From a checkpoint of a small contrastive audio-text model: 6900 steps.
Rows from block 5 of the text encoder, named by matrix and row number. Rows with one number belong to one neuron. Each number is 50 + 10 x the weight over the matrix's rms, rounded and kept within 0 to 99. All counts start at 0.
# fc1: MLP up (text_encoder.blocks.5.mlp.fc1.weight, 1280x320), inputs 256-319
# fc2: MLP down (text_encoder.blocks.5.mlp.fc2.weight, 320x1280, transposed), outputs 256-319
fc1.537:48 50 46 45 50 54 43 50 53 44 50 50 45 51 52 50 48 38 63 43 59 70 59 58 63 39 50 69 61 52 59 38 42 55 43 47 59 55 47 45 58 40 49 51 42 48 34 38 38 31 53 60 45 54 35 62 41 49 41 54 49 62 50 53
fc1.538:59 59 46 47 47 52 43 50 61 43 53 53 56 47 51 44 41 41 57 53 46 61 62 54 49 53 49 62 55 46 46 51 56 50 43 63 47 55 48 41 46 42 44 52 53 48 48 49 44 47 44 60 59 42 42 52 50 58 52 60 47 56 46 51
fc1.539:49 65 50 44 42 57 42 41 55 50 49 52 56 22 46 49 50 48 58 53 53 52 52 60 51 47 48 52 61 41 53 57 55 61 51 53 56 55 57 34 43 37 55 46 36 53 55 63 43 51 62 43 52 61 45 61 46 55 48 54 47 55 70 46
fc1.540:56 64 36 58 65 43 49 49 67 54 27 34 52 42 41 53 35 62 53 25 29 40 51 86 62 46 48 30 28 75 33 47 48 54 49 37 48 42 54 60 37 29 63 44 37 54 49 47 49 55 70 52 27 72 62 47 42 53 45 44 46 30 63 81
fc1.541:48 58 45 50 47 51 44 53 54 37 54 49 61 40 40 57 40 43 51 50 60 59 46 38 51 50 60 51 48 55 61 50 41 49 42 41 36 62 62 55 65 50 67 46 52 53 58 63 48 63 65 39 47 40 42 41 63 48 51 62 56 61 49 46
fc1.542:36 47 42 38 51 46 46 54 51 41 60 47 32 37 36 64 43 68 50 39 57 46 33 38 41 40 57 56 42 72 35 48 39 53 49 46 55 54 53 60 48 42 51 44 49 48 48 49 48 38 53 31 36 50 57 50 49 37 47 41 51 50 62 42
fc1.543:40 57 47 60 34 45 31 42 64 57 52 49 45 58 38 51 55 59 63 45 39 47 45 54 62 35 53 41 46 47 55 58 40 49 40 38 55 54 60 46 35 58 58 46 41 71 42 46 40 55 41 53 59 35 49 51 64 51 61 36 52 54 58 40
fc1.544:26 35 39 47 59 68 35 66 51 53 30 51 37 67 54 64 62 45 51 56 60 54 26 67 36 44 67 43 32 57 44 42 57 32 59 42 57 64 45 50 46 35 29 52 19 45 45 51 43 53 45 67 48 25 54 44 45 41 61 60 37 66 42 39
fc1.545:45 43 44 45 46 62 48 54 63 58 44 59 52 59 53 57 45 54 49 50 54 61 52 45 52 46 52 52 52 53 56 47 61 50 66 50 53 59 53 47 50 43 48 63 57 48 53 56 44 47 40 38 46 44 48 55 59 50 46 41 40 53 56 49
fc1.546:46 52 46 34 62 45 46 37 63 42 44 54 37 48 48 66 36 58 42 57 47 47 46 58 46 52 42 56 60 53 44 57 45 44 55 40 41 43 56 49 44 48 56 55 38 56 50 57 54 52 49 64 45 56 45 51 60 51 57 42 46 42 53 54
fc1.547:55 56 43 65 59 61 36 69 55 55 62 71 72 44 82 62 43 45 80 50 56 58 29 51 57 52 59 48 52 60 58 69 65 51 40 48 26 70 27 45 41 55 28 47 35 38 36 55 27 35 40 48 49 56 66 42 24 49 74 83 64 81 83 62
fc1.548:68 51 60 61 56 52 48 49 55 35 54 50 56 56 54 60 30 47 47 45 32 57 57 59 44 45 57 44 56 58 62 43 53 44 48 61 42 49 57 41 62 59 46 46 65 55 57 23 53 63 62 34 51 45 51 45 49 39 55 30 52 46 57 53
fc1.549:54 77 43 24 61 82 50 41 64 41 53 25 46 46 19 63 68 39 57 63 35 62 49 74 19 47 75 18 48 55 54 56 51 56 41 43 36 60 64 39 42 61 35 44 32 59 39 55 69 69 68 51 45 58 68 53 47 55 62 55 39 43 43 61
fc1.550:56 54 53 42 51 47 52 65 57 54 54 54 56 47 55 50 49 37 65 50 54 73 56 53 47 36 34 65 52 49 61 34 48 45 48 50 62 55 43 46 51 36 47 59 39 45 40 41 35 31 41 58 51 39 38 61 44 57 56 53 50 61 55 64
fc1.551:56 59 35 57 49 38 53 54 39 47 44 31 49 42 41 54 59 48 53 33 49 39 70 62 39 25 44 40 25 51 68 41 58 33 52 28 65 40 54 78 69 33 56 55 41 55 70 54 59 45 75 54 21 68 62 44 55 42 43 65 31 38 80 57
fc1.552:59 49 44 38 53 50 48 46 46 56 46 46 46 50 48 51 58 44 62 39 46 49 62 40 38 37 48 55 47 37 52 53 55 49 44 46 45 41 57 29 56 43 44 40 48 52 61 45 38 50 55 48 55 52 45 54 47 49 74 39 42 56 53 53
fc1.553:49 51 43 49 43 49 39 40 41 39 60 43 50 55 44 58 46 48 56 51 62 41 37 59 45 56 53 36 49 57 70 50 49 53 59 44 61 65 37 31 53 56 54 70 33 14 41 59 48 33 50 54 60 46 56 60 44 64 52 68 34 42 75 53
fc1.554:60 59 40 33 60 50 50 54 25 51 68 61 40 48 65 34 42 58 52 27 80 44 45 36 36 44 55 37 55 46 21 39 44 67 55 33 55 38 66 64 21 15 27 49 57 29 73 44 36 58 29 55 53 34 79 55 60 36 46 58 53 57 46 41
fc1.556:65 58 54 45 39 44 45 55 58 49 48 44 45 52 51 45 46 42 55 53 51 60 53 44 51 50 52 57 55 46 51 46 50 45 42 58 47 54 51 48 57 45 43 52 49 49 47 44 43 50 44 48 59 61 34 51 53 57 55 53 55 52 49 42
fc1.557:46 52 67 40 52 50 49 55 55 54 54 48 37 40 52 48 40 67 48 49 28 51 63 43 45 43 55 48 61 44 54 44 45 44 55 57 51 48 41 56 33 48 46 48 54 53 52 41 48 42 37 51 61 48 58 49 48 58 53 32 34 47 37 48
fc1.560:66 58 63 53 54 39 36 68 56 48 65 50 50 58 46 56 43 53 61 54 33 47 51 38 49 52 39 33 66 54 57 66 51 49 54 52 51 32 48 58 47 46 45 47 34 57 51 61 59 63 40 62 62 49 48 48 64 47 45 41 58 59 58 55
fc1.561:71 46 38 44 29 55 53 53 57 56 38 69 34 54 47 46 42 35 56 83 60 46 75 42 56 24 48 46 53 57 76 32 58 53 48 67 48 70 64 55 62 46 21 60 44 75 49 59 30 35 35 62 30 61 72 57 45 62 49 38 52 59 68 78
fc1.563:45 54 50 45 62 58 41 41 44 60 36 32 39 74 43 55 53 63 40 53 65 46 43 39 33 32 71 53 40 41 66 39 52 64 58 55 37 44 49 43 58 49 47 57 40 39 47 46 43 50 65 52 51 52 40 39 40 52 53 46 40 51 51 40
fc1.564:42 39 48 47 49 56 38 49 66 69 38 42 43 55 48 56 49 50 51 55 47 55 51 36 51 59 60 37 60 48 62 40 48 54 51 59 36 54 49 44 52 55 47 46 46 35 66 51 63 46 54 47 61 51 44 54 61 54 55 42 35 59 55 41
fc1.565:50 45 46 56 52 42 47 51 55 43 56 50 40 45 37 49 36 63 39 48 60 54 52 55 46 44 48 47 49 51 51 46 48 55 53 43 42 41 32 47 44 48 52 31 58 54 57 49 57 58 46 62 53 43 44 41 49 46 53 39 53 48 53 52
fc1.567:58 57 55 70 54 49 47 51 66 40 40 47 49 42 49 58 67 59 42 36 47 47 29 48 48 39 73 24 61 65 38 77 68 44 38 45 61 49 56 46 40 42 37 63 30 44 42 64 32 42 55 55 29 57 39 53 43 48 50 37 52 32 66 49
fc1.568:32 35 47 49 53 92 34 55 46 73 69 61 42 67 56 18 62 32 70 36 62 38 57 64 47 48 62 40 44 35 78 52 63 50 74 47 51 52 61 45 33 44 17 44 39 34 57 60 49 65 67 51 46 41 67 57 24 44 61 53 61 84 59 55
fc1.569:26 74 41 42 39 50 65 62 43 51 42 41 42 52 39 60 69 29 31 68 67 53 31 48 29 44 46 45 35 55 56 51 46 32 37 55 44 53 55 56 53 47 48 49 44 44 57 31 46 46 51 51 61 40 60 65 43 46 70 53 37 64 66 45
fc1.570:50 59 50 29 57 37 29 50 46 59 34 39 48 52 38 34 40 65 45 35 34 39 51 54 52 36 48 52 46 35 43 39 50 51 33 50 74 31 79 42 49 49 42 64 44 50 42 35 29 41 44 50 51 59 45 42 67 67 54 44 52 41 59 53
fc1.571:48 47 47 47 50 47 45 51 52 50 54 54 50 44 45 52 51 55 52 50 48 55 57 49 41 47 46 42 47 49 44 44 52 52 50 49 47 48 56 40 44 51 54 52 49 48 46 46 45 49 51 50 50 49 49 48 55 57 58 45 46 52 50 47
fc1.572:40 50 54 56 58 48 35 38 53 49 56 49 49 37 43 47 42 55 40 53 49 54 59 45 48 48 56 56 59 57 55 57 59 41 44 52 56 41 43 42 49 53 45 47 56 57 42 54 49 55 46 44 43 57 47 44 60 51 51 36 51 57 54 53
fc1.573:37 43 51 63 51 34 49 54 55 33 50 47 42 44 36 58 39 48 58 34 50 53 51 41 47 54 33 58 45 61 44 42 32 54 43 51 40 47 59 38 56 53 59 52 40 35 51 45 44 55 40 53 45 71 55 37 48 49 74 56 50 42 34 46
fc1.574:48 53 49 43 57 54 51 52 58 44 61 51 60 37 49 40 46 57 64 42 59 53 68 53 46 66 39 40 42 57 62 52 18 49 46 51 53 41 54 38 44 51 44 48 67 55 57 45 53 35 55 46 55 53 59 46 54 65 42 44 52 51 43 41
fc1.575:64 56 59 48 42 47 42 54 60 44 52 45 50 53 54 49 47 46 52 52 51 66 51 42 48 49 52 56 56 39 52 47 49 39 44 54 46 52 50 52 56 50 42 55 50 46 45 42 43 46 45 51 54 59 38 52 54 59 55 51 55 54 48 40
fc1.576:54 38 43 50 40 47 49 57 60 38 59 55 57 41 37 48 48 47 55 36 59 54 48 39 41 58 42 60 49 63 52 32 60 58 59 39 54 51 58 36 35 41 51 74 53 37 53 60 38 51 45 50 40 51 65 50 46 61 45 56 49 48 41 59
fc1.577:58 51 63 44 57 51 34 34 54 58 41 54 43 58 55 53 38 58 55 50 51 51 64 50 40 62 39 30 46 50 53 50 50 56 51 53 66 53 41 47 42 46 46 52 57 49 44 43 53 55 51 56 45 42 45 48 52 39 45 50 36 45 46 42
fc1.578:53 59 40 35 42 63 81 80 49 65 51 76 57 47 32 44 56 54 35 57 64 39 72 46 47 44 31 35 41 51 74 61 58 21 40 64 62 60 62 35 47 49 34 65 41 47 61 59 48 50 32 56 11 65 68 44 48 51 48 54 66 44 68 53
fc1.579:45 61 51 42 49 40 50 51 60 60 67 59 51 51 54 55 41 56 52 44 36 60 60 45 58 49 49 63 61 45 58 42 47 41 56 42 40 69 40 53 50 44 55 55 50 42 42 44 46 53 45 62 49 63 51 55 52 64 49 50 56 59 54 45
fc1.580:49 60 62 48 48 63 65 59 65 44 59 61 40 46 50 45 53 46 75 41 48 52 37 57 54 52 58 53 56 37 36 54 58 58 43 55 56 43 65 45 69 46 46 38 52 55 51 48 49 44 42 78 47 62 70 53 55 39 57 41 48 51 65 60
fc1.581:51 48 53 50 69 41 51 53 67 46 49 54 55 56 68 48 68 47 44 45 50 41 64 61 44 51 50 40 44 53 48 37 42 57 58 62 67 51 47 39 64 39 49 48 53 50 36 46 52 50 45 46 39 33 47 42 66 52 38 53 56 48 52 41
fc1.583:50 64 49 44 58 57 44 46 65 53 52 49 38 63 45 45 48 62 55 58 39 50 47 39 63 60 43 55 43 41 43 51 59 57 41 41 54 53 39 41 53 42 57 47 62 40 42 57 51 51 64 44 58 48 33 48 57 38 63 68 62 59 50 42
fc1.584:70 53 49 47 39 48 43 47 59 57 47 44 55 53 48 43 54 39 58 54 53 60 58 47 47 50 47 54 53 37 50 47 46 45 42 58 51 51 47 42 55 53 36 49 55 54 49 37 38 40 43 49 65 57 39 55 62 59 57 49 54 64 40 50
fc1.585:67 65 58 46 50 45 49 47 63 55 64 54 62 58 55 63 36 41 48 60 49 67 52 40 42 45 47 64 52 37 44 55 64 47 47 46 41 44 46 44 50 40 44 56 47 38 49 57 40 42 36 60 55 43 41 55 60 44 56 41 63 54 53 51
fc1.586:55 57 64 39 43 58 40 51 62 48 61 38 54 53 59 53 49 45 55 53 46 64 50 48 49 40 46 56 57 48 51 51 39 52 56 51 52 54 46 48 61 39 50 57 53 43 46 49 54 40 46 59 39 57 50 45 55 47 48 43 56 60 57 46
fc1.587:54 50 45 53 42 42 63 52 47 55 22 36 64 47 56 49 48 65 49 47 37 44 40 49 61 55 56 41 32 68 77 31 28 59 55 62 50 36 38 59 45 43 65 31 42 73 35 65 47 43 65 42 46 63 44 44 60 28 60 65 33 38 58 21
fc1.588:60 57 44 39 42 44 41 45 59 57 53 42 51 58 45 41 44 49 60 51 53 60 58 37 51 50 49 60 48 33 55 55 44 47 40 58 51 56 46 43 56 49 45 50 62 62 47 37 36 47 42 47 63 52 35 57 55 55 54 51 59 54 46 53
fc1.589:63 58 55 39 35 44 40 50 57 39 49 57 57 51 52 43 41 44 50 46 55 60 54 47 52 48 52 56 60 51 50 46 51 39 47 53 40 50 44 44 56 48 51 56 52 53 57 47 42 55 39 50 44 66 40 46 53 61 52 42 62 54 47 40
fc1.591:63 47 62 51 44 40 55 52 67 46 58 42 54 59 56 48 47 45 40 52 47 50 47 48 42 37 38 51 43 58 48 51 55 50 53 37 40 51 36 53 68 36 47 58 46 48 46 55 64 48 47 49 45 44 45 46 62 51 46 49 49 55 64 36
fc1.592:33 50 58 48 58 44 50 48 56 47 57 54 52 50 47 52 52 60 49 51 48 41 57 55 60 57 55 51 43 48 41 61 52 51 52 46 55 55 37 63 47 42 47 39 59 53 39 30 39 63 50 46 42 54 42 34 44 41 39 46 59 42 43 52
fc1.593:61 58 62 46 40 53 40 57 59 52 47 43 51 51 52 51 43 46 56 55 52 56 60 42 51 54 45 54 53 41 49 45 40 44 43 59 48 53 55 39 55 49 39 59 53 50 46 27 38 52 45 46 62 63 37 48 62 53 53 47 53 59 53 57
fc1.594:36 73 43 46 38 54 48 44 66 48 54 42 45 54 59 46 60 52 52 48 47 47 49 63 50 44 41 51 45 64 51 56 50 40 58 32 31 17 37 51 58 63 45 44 57 39 48 42 51 64 44 52 68 66 67 57 57 39 63 43 41 44 53 59
fc1.596:41 57 46 45 50 36 53 51 52 40 29 43 51 57 74 44 45 37 53 56 47 59 49 61 38 39 45 43 38 44 56 49 45 59 57 51 66 44 50 59 51 44 43 48 50 41 37 50 56 46 46 46 38 50 51 49 57 51 35 62 37 70 46 43
fc1.597:51 62 79 40 49 40 45 36 42 11 28 34 40 41 58 44 47 65 49 47 57 31 37 51 54 39 40 39 52 64 69 62 61 31 52 61 47 62 53 52 32 59 52 51 40 29 41 48 46 44 37 61 52 40 52 57 23 40 53 61 71 61 69 58
fc2.537:46 56 49 55 53 60 46 54 36 59 43 48 47 60 65 58 47 48 60 33 51 55 66 53 50 44 47 56 58 50 38 56 52 52 53 49 43 58 44 59 48 68 40 49 48 47 50 47 50 45 40 66 52 41 56 52 56 42 48 54 54 44 61 47
fc2.538:53 50 41 49 56 56 42 48 33 55 44 51 57 58 53 55 51 74 67 45 55 46 59 53 50 40 39 47 49 41 27 48 56 45 70 48 55 46 37 56 44 49 45 65 38 50 58 44 49 51 56 47 55 35 50 54 65 55 51 64 59 44 69 37
fc2.539:50 44 49 40 67 58 48 46 38 52 43 49 55 51 58 49 50 59 41 42 49 51 63 44 52 50 46 59 48 47 51 53 56 45 48 55 49 37 38 49 52 52 43 48 55 41 62 55 52 53 50 43 38 46 40 47 42 61 47 49 57 43 37 42
fc2.540:49 44 53 47 45 60 51 41 36 45 71 67 56 59 61 50 60 50 49 70 60 68 53 15 39 56 51 67 70 30 51 56 56 40 54 61 60 57 47 42 59 72 35 43 56 55 51 61 60 39 32 47 74 17 51 55 60 53 55 55 52 66 45 24
fc2.541:26 36 61 41 54 39 50 58 53 46 53 55 45 51 36 51 45 44 37 67 60 53 43 50 47 67 64 62 43 59 67 41 55 45 46 40 47 56 69 37 49 40 76 48 44 47 49 59 51 51 49 26 38 58 37 58 52 51 48 53 43 47 39 56
fc2.542:44 56 34 31 46 58 59 53 47 64 47 54 44 53 46 44 44 57 48 34 51 60 49 43 50 56 60 62 49 39 56 42 49 54 49 58 64 52 60 49 47 58 52 58 52 49 57 52 34 42 35 52 59 32 55 57 53 59 39 32 40 46 43 63
fc2.543:43 40 56 41 50 48 50 58 29 51 55 58 49 59 58 54 47 44 62 63 52 61 56 41 46 44 30 72 67 41 53 55 52 52 57 55 41 54 56 56 53 59 34 49 51 59 53 47 46 49 35 55 54 60 59 50 41 57 56 52 45 55 32 53
fc2.544:70 65 53 52 48 40 58 36 60 48 64 53 58 25 55 38 34 53 50 51 42 46 75 44 68 42 33 53 68 49 35 51 39 63 55 62 40 32 57 47 49 66 57 44 64 54 68 44 58 47 61 40 51 78 47 58 52 55 41 48 67 43 54 57
fc2.545:48 44 54 53 52 40 52 48 28 54 45 55 49 53 58 45 50 40 56 44 48 60 60 41 61 61 41 62 49 60 58 57 45 46 62 49 66 67 39 53 39 57 54 54 48 60 51 47 56 41 50 56 53 52 46 55 66 49 43 43 75 57 59 43
fc2.546:49 45 68 50 55 52 51 45 43 62 48 45 34 41 47 45 53 60 46 56 56 60 58 56 63 37 44 58 55 40 49 56 57 43 50 53 37 61 51 50 57 41 46 39 56 48 61 69 54 48 35 47 43 46 64 48 29 50 52 45 51 60 58 41
fc2.547:48 48 40 35 47 35 66 38 41 54 36 39 40 56 33 44 56 57 28 42 46 47 62 52 36 40 35 57 46 42 33 29 33 41 66 49 68 31 59 55 47 46 60 56 63 60 73 42 77 68 64 59 52 42 44 63 72 49 33 23 38 32 19 34
fc2.548:60 40 66 42 59 57 65 50 47 50 33 47 52 49 46 49 52 50 50 63 47 45 43 53 56 67 59 43 34 48 60 39 34 53 31 57 54 63 57 50 42 55 39 46 57 45 35 50 54 41 46 35 57 60 39 43 44 43 48 49 47 66 35 64
fc2.549:45 31 59 68 48 25 61 63 31 64 41 70 58 54 77 38 27 61 37 39 71 40 51 32 75 54 32 73 52 32 50 45 59 34 53 58 65 42 36 50 60 54 67 55 65 43 62 49 31 32 37 47 58 43 38 60 52 48 35 39 58 58 55 40
fc2.550:50 55 44 58 57 52 53 56 51 55 47 57 47 67 67 54 48 44 60 36 51 58 64 52 46 41 41 53 63 55 35 55 47 52 58 43 55 51 32 61 47 61 45 58 55 48 51 52 53 51 52 64 59 40 53 58 61 46 40 56 58 53 67 44
fc2.551:47 40 59 45 50 55 43 42 65 54 50 64 49 61 60 40 36 57 43 53 44 64 40 42 52 74 55 76 79 44 38 56 38 59 51 72 39 53 50 23 25 63 43 40 61 53 42 46 56 59 29 51 75 25 34 64 49 58 66 33 64 53 24 44
fc2.552:49 50 34 58 58 59 55 47 37 42 47 58 48 42 65 48 65 53 57 30 50 36 61 35 44 30 28 52 49 61 34 68 64 60 66 71 61 47 40 59 47 61 55 52 43 50 57 45 51 66 59 71 46 43 61 54 48 47 36 61 54 49 62 53
fc2.553:60 51 50 51 52 53 54 55 67 54 35 54 51 53 55 40 53 57 46 49 36 62 64 42 50 40 47 68 46 56 32 48 52 43 45 58 47 42 56 66 41 48 45 36 63 79 69 33 52 58 42 49 48 48 48 50 67 34 43 31 63 54 29 49
fc2.554:41 38 42 63 40 50 49 38 77 54 34 45 59 52 38 58 46 44 44 74 20 57 73 63 58 59 40 62 47 60 71 51 50 40 48 70 47 61 45 30 72 67 64 45 41 68 38 63 59 44 62 42 46 66 25 49 42 72 49 48 47 48 53 57
fc2.556:55 63 40 61 54 53 57 50 44 54 52 55 57 64 65 62 49 41 70 48 48 53 62 50 40 42 41 54 65 56 33 58 43 46 60 50 58 58 37 59 48 53 43 59 45 57 47 47 53 59 53 59 52 39 55 54 62 49 44 56 62 51 67 47
fc2.557:41 51 44 52 55 50 55 61 44 58 53 54 60 59 56 45 49 40 46 47 52 47 68 40 34 50 44 50 54 56 55 58 53 67 59 61 48 58 52 52 53 52 46 50 47 46 40 57 59 50 40 44 44 51 41 31 59 49 47 46 61 40 52 40
fc2.560:54 47 41 45 46 41 51 57 50 58 51 53 44 70 44 51 50 45 41 56 59 45 49 44 53 39 51 65 44 29 52 62 49 54 47 60 28 47 51 59 45 49 52 46 50 39 53 66 59 48 42 48 39 58 53 44 51 57 52 57 47 40 57 49
fc2.561:38 53 52 48 72 46 50 53 46 45 50 43 65 36 59 52 55 70 49 20 50 58 31 58 40 73 47 57 49 37 22 59 37 44 57 46 58 33 31 51 35 60 74 42 49 28 49 40 67 71 59 31 76 47 35 43 58 48 53 63 44 40 29 28
fc2.563:49 45 52 42 63 47 59 49 49 52 51 55 49 44 57 38 46 47 53 43 52 54 72 47 52 69 46 55 39 48 52 61 47 60 50 50 47 49 62 48 50 64 58 55 55 53 51 45 59 44 41 44 42 53 51 51 59 53 38 46 48 51 43 53
fc2.564:51 49 53 38 56 57 50 31 34 53 43 54 52 60 57 40 54 50 33 46 47 28 55 42 52 70 46 56 42 41 43 48 54 44 42 47 52 57 55 56 51 56 50 49 60 56 56 43 45 45 44 51 46 52 43 34 50 47 49 37 58 55 49 67
fc2.565:48 35 53 62 58 45 62 52 51 48 39 47 50 54 46 59 51 36 48 56 63 42 52 43 50 68 47 42 43 52 57 39 42 57 46 36 38 40 72 41 67 35 41 48 55 48 42 60 59 55 41 57 35 61 47 49 48 41 52 40 45 52 38 66
fc2.567:48 41 39 33 52 59 44 47 33 57 54 54 46 59 51 47 38 53 49 61 51 54 67 49 47 60 28 72 35 46 44 32 44 52 64 49 50 57 40 49 47 58 48 40 56 62 62 35 69 58 47 43 75 41 62 51 59 62 55 60 56 53 29 49
fc2.568:61 63 40 49 47 19 65 43 54 42 22 44 58 28 44 70 33 58 29 58 44 70 46 44 54 36 31 53 61 58 20 53 35 37 34 58 45 51 35 59 57 53 77 52 49 62 53 32 50 39 37 52 57 57 48 51 80 47 37 46 42 21 37 47
fc2.569:67 34 52 50 53 48 44 34 52 56 57 55 53 56 58 47 34 68 51 34 40 44 66 48 66 49 49 48 70 40 43 40 51 69 69 49 63 45 54 41 52 55 62 57 48 55 43 61 59 49 55 46 44 61 47 40 64 54 32 40 63 43 30 56
fc2.570:25 48 45 39 44 50 64 60 41 54 60 54 39 64 57 47 47 43 31 60 52 47 48 47 65 62 39 49 54 52 50 61 59 40 68 56 53 47 44 44 41 48 56 44 48 43 61 49 46 46 55 49 55 54 61 40 40 56 44 46 56 48 68 42
fc2.571:53 56 44 58 56 46 52 54 32 65 50 49 49 60 57 52 48 54 54 44 46 54 57 52 44 43 42 60 61 52 34 57 45 48 57 57 56 57 40 57 43 53 55 60 44 59 59 45 63 59 59 45 56 49 59 61 59 40 45 52 67 46 67 44
fc2.572:36 57 57 39 39 44 63 41 59 63 53 45 53 49 36 46 55 32 44 60 61 39 64 52 55 60 49 61 51 27 54 43 55 62 47 38 49 65 75 64 58 41 67 49 47 64 48 55 44 59 46 49 47 57 58 41 53 47 38 43 45 46 45 49
fc2.573:49 35 62 33 38 52 51 49 42 49 38 50 42 53 56 54 54 41 43 52 44 41 53 43 58 58 45 57 54 30 55 51 59 42 37 43 43 57 47 52 57 61 38 61 63 50 51 50 54 40 48 46 63 41 46 55 46 48 47 51 63 61 55 61
fc2.574:43 60 50 29 45 38 58 45 46 64 48 59 42 53 60 46 51 62 60 58 43 36 59 47 54 53 53 62 52 47 45 51 53 37 35 40 59 64 52 55 65 51 45 38 53 50 52 42 54 63 39 44 67 50 45 61 39 60 49 45 62 66 43 39
fc2.575:58 63 42 64 58 48 49 47 38 60 55 57 53 60 65 62 43 40 65 47 44 67 63 49 41 49 39 57 66 57 34 57 40 53 60 50 59 60 36 59 49 53 52 61 50 62 45 49 50 58 55 57 54 43 54 56 64 45 46 52 67 50 63 38
fc2.576:53 46 56 42 51 54 49 42 47 65 39 61 49 59 33 50 51 42 51 43 47 39 44 53 52 58 39 52 47 47 44 37 57 54 51 58 55 49 35 59 59 62 59 56 49 53 53 51 54 52 41 54 53 56 51 51 48 36 68 44 53 38 58 45
fc2.577:38 51 64 42 49 47 58 52 36 47 41 55 48 44 48 51 60 46 48 50 43 46 67 49 44 56 57 56 74 45 25 35 47 54 40 51 50 60 60 51 51 49 46 49 50 61 49 61 57 46 43 50 42 44 48 57 65 39 53 64 58 42 30 59
fc2.578:52 39 48 54 52 39 24 34 52 44 49 36 50 55 63 59 42 52 62 41 35 65 33 38 46 55 70 64 55 44 21 32 37 79 60 37 59 46 39 66 38 47 56 37 47 54 52 35 50 46 67 44 84 42 40 54 57 49 45 47 35 59 36 41
fc2.579:58 51 47 58 55 55 60 58 46 57 52 52 49 73 72 59 51 44 59 49 48 60 61 59 48 43 38 53 65 46 36 50 40 46 61 40 55 54 23 62 48 57 47 49 49 52 43 52 64 52 55 58 52 37 54 55 62 49 44 54 67 57 70 33
fc2.580:38 44 36 41 54 51 51 55 41 60 46 65 51 56 57 41 50 59 43 47 52 60 59 46 52 49 59 42 56 43 43 50 40 46 60 54 47 57 30 48 44 54 38 49 44 43 56 41 56 51 43 46 56 44 58 43 43 50 50 52 51 42 38 35
fc2.581:39 55 45 55 48 48 53 50 39 50 50 41 49 34 51 50 60 40 47 61 56 46 65 28 61 53 59 66 51 54 36 51 44 38 35 55 41 65 43 64 41 60 54 49 55 65 59 42 46 53 48 36 51 38 50 52 39 57 52 39 56 51 37 59
fc2.583:42 42 58 37 46 39 65 62 51 40 44 62 51 57 53 45 46 47 51 47 62 47 52 46 31 46 60 51 49 49 50 52 49 39 47 58 60 51 53 46 66 58 43 54 46 60 59 56 60 48 23 48 53 54 54 44 56 48 38 41 33 49 46 46
fc2.584:52 56 41 65 59 47 52 54 47 52 52 59 55 62 63 64 49 42 70 48 46 53 67 52 43 46 39 57 62 53 33 60 46 54 62 54 58 53 38 57 48 55 54 62 46 58 45 47 51 60 58 59 49 36 52 54 61 56 45 55 64 52 63 37
fc2.585:55 52 50 61 59 46 50 46 53 58 50 52 57 62 69 57 45 40 67 49 49 56 62 52 47 42 46 57 66 51 34 46 40 46 56 39 56 53 35 61 43 51 41 59 49 56 45 57 49 53 52 60 49 39 58 61 59 54 39 48 63 50 70 36
fc2.586:54 49 54 53 53 57 49 55 54 64 59 47 64 59 75 56 54 41 66 59 47 70 59 52 43 46 52 60 69 55 42 38 42 47 63 43 45 62 37 53 43 53 48 60 41 56 35 62 56 51 45 58 52 48 62 61 62 54 45 48 56 56 63 49
fc2.587:45 55 55 40 57 63 45 48 56 46 66 59 40 52 44 48 57 40 58 55 56 44 58 48 40 44 46 62 61 37 27 67 71 36 46 30 48 57 50 44 52 56 47 59 53 31 61 37 61 47 39 64 47 45 60 55 50 71 41 40 72 63 37 69
fc2.588:56 61 50 56 58 50 55 55 45 56 48 59 50 63 66 57 50 39 67 51 39 54 64 56 42 52 43 59 68 50 29 60 40 49 57 54 55 58 39 56 48 51 52 61 45 58 51 50 44 56 54 62 51 42 49 57 66 50 45 54 68 48 63 41
fc2.589:60 65 44 55 58 51 64 60 42 59 51 51 54 67 79 68 49 40 70 54 50 57 57 56 45 36 40 57 65 51 41 51 43 44 70 43 48 59 22 61 38 52 48 65 44 64 42 46 60 56 41 55 47 45 67 65 56 49 47 53 64 57 67 43
fc2.591:54 51 67 52 65 37 56 69 38 44 50 58 54 52 59 39 48 49 60 52 52 54 54 54 57 54 53 62 39 49 54 47 46 47 56 41 47 44 54 37 42 51 58 47 43 52 60 48 56 49 37 51 30 66 56 39 59 48 46 46 57 49 47 50
fc2.592:27 55 48 40 35 58 50 41 49 38 44 59 62 48 36 35 68 67 44 43 52 49 55 51 55 50 45 57 61 40 61 27 49 43 47 45 46 56 55 41 53 44 51 53 63 49 37 45 39 59 48 50 56 46 29 52 37 44 34 43 61 54 40 43
fc2.593:57 60 45 55 52 49 41 62 42 58 58 51 53 64 58 64 52 67 68 53 59 53 73 47 44 55 39 54 53 52 25 47 49 39 63 47 47 40 36 55 40 51 42 56 50 53 50 47 57 47 49 52 48 45 48 52 77 53 61 55 63 43 70 36
fc2.594:42 57 42 43 44 59 54 57 43 45 66 57 40 65 49 45 54 66 33 30 46 46 49 45 48 52 45 41 34 43 67 51 60 38 46 55 42 51 42 53 53 25 57 53 53 61 57 53 60 34 47 51 59 47 51 53 26 39 43 36 52 72 57 61
fc2.596:50 52 48 52 45 41 64 52 42 48 60 52 53 47 54 55 57 51 48 60 59 30 59 43 49 43 68 60 55 57 50 64 43 37 41 55 46 57 54 51 47 48 57 54 55 42 60 42 49 31 52 48 42 36 51 58 43 70 48 45 51 49 48 62
fc2.597:56 46 30 59 54 60 53 56 59 81 59 73 54 64 55 52 48 38 48 55 44 74 61 57 46 51 59 60 46 39 24 35 33 59 58 49 42 37 53 48 59 43 49 55 61 68 56 45 50 54 54 39 52 51 57 45 77 63 43 45 41 42 33 45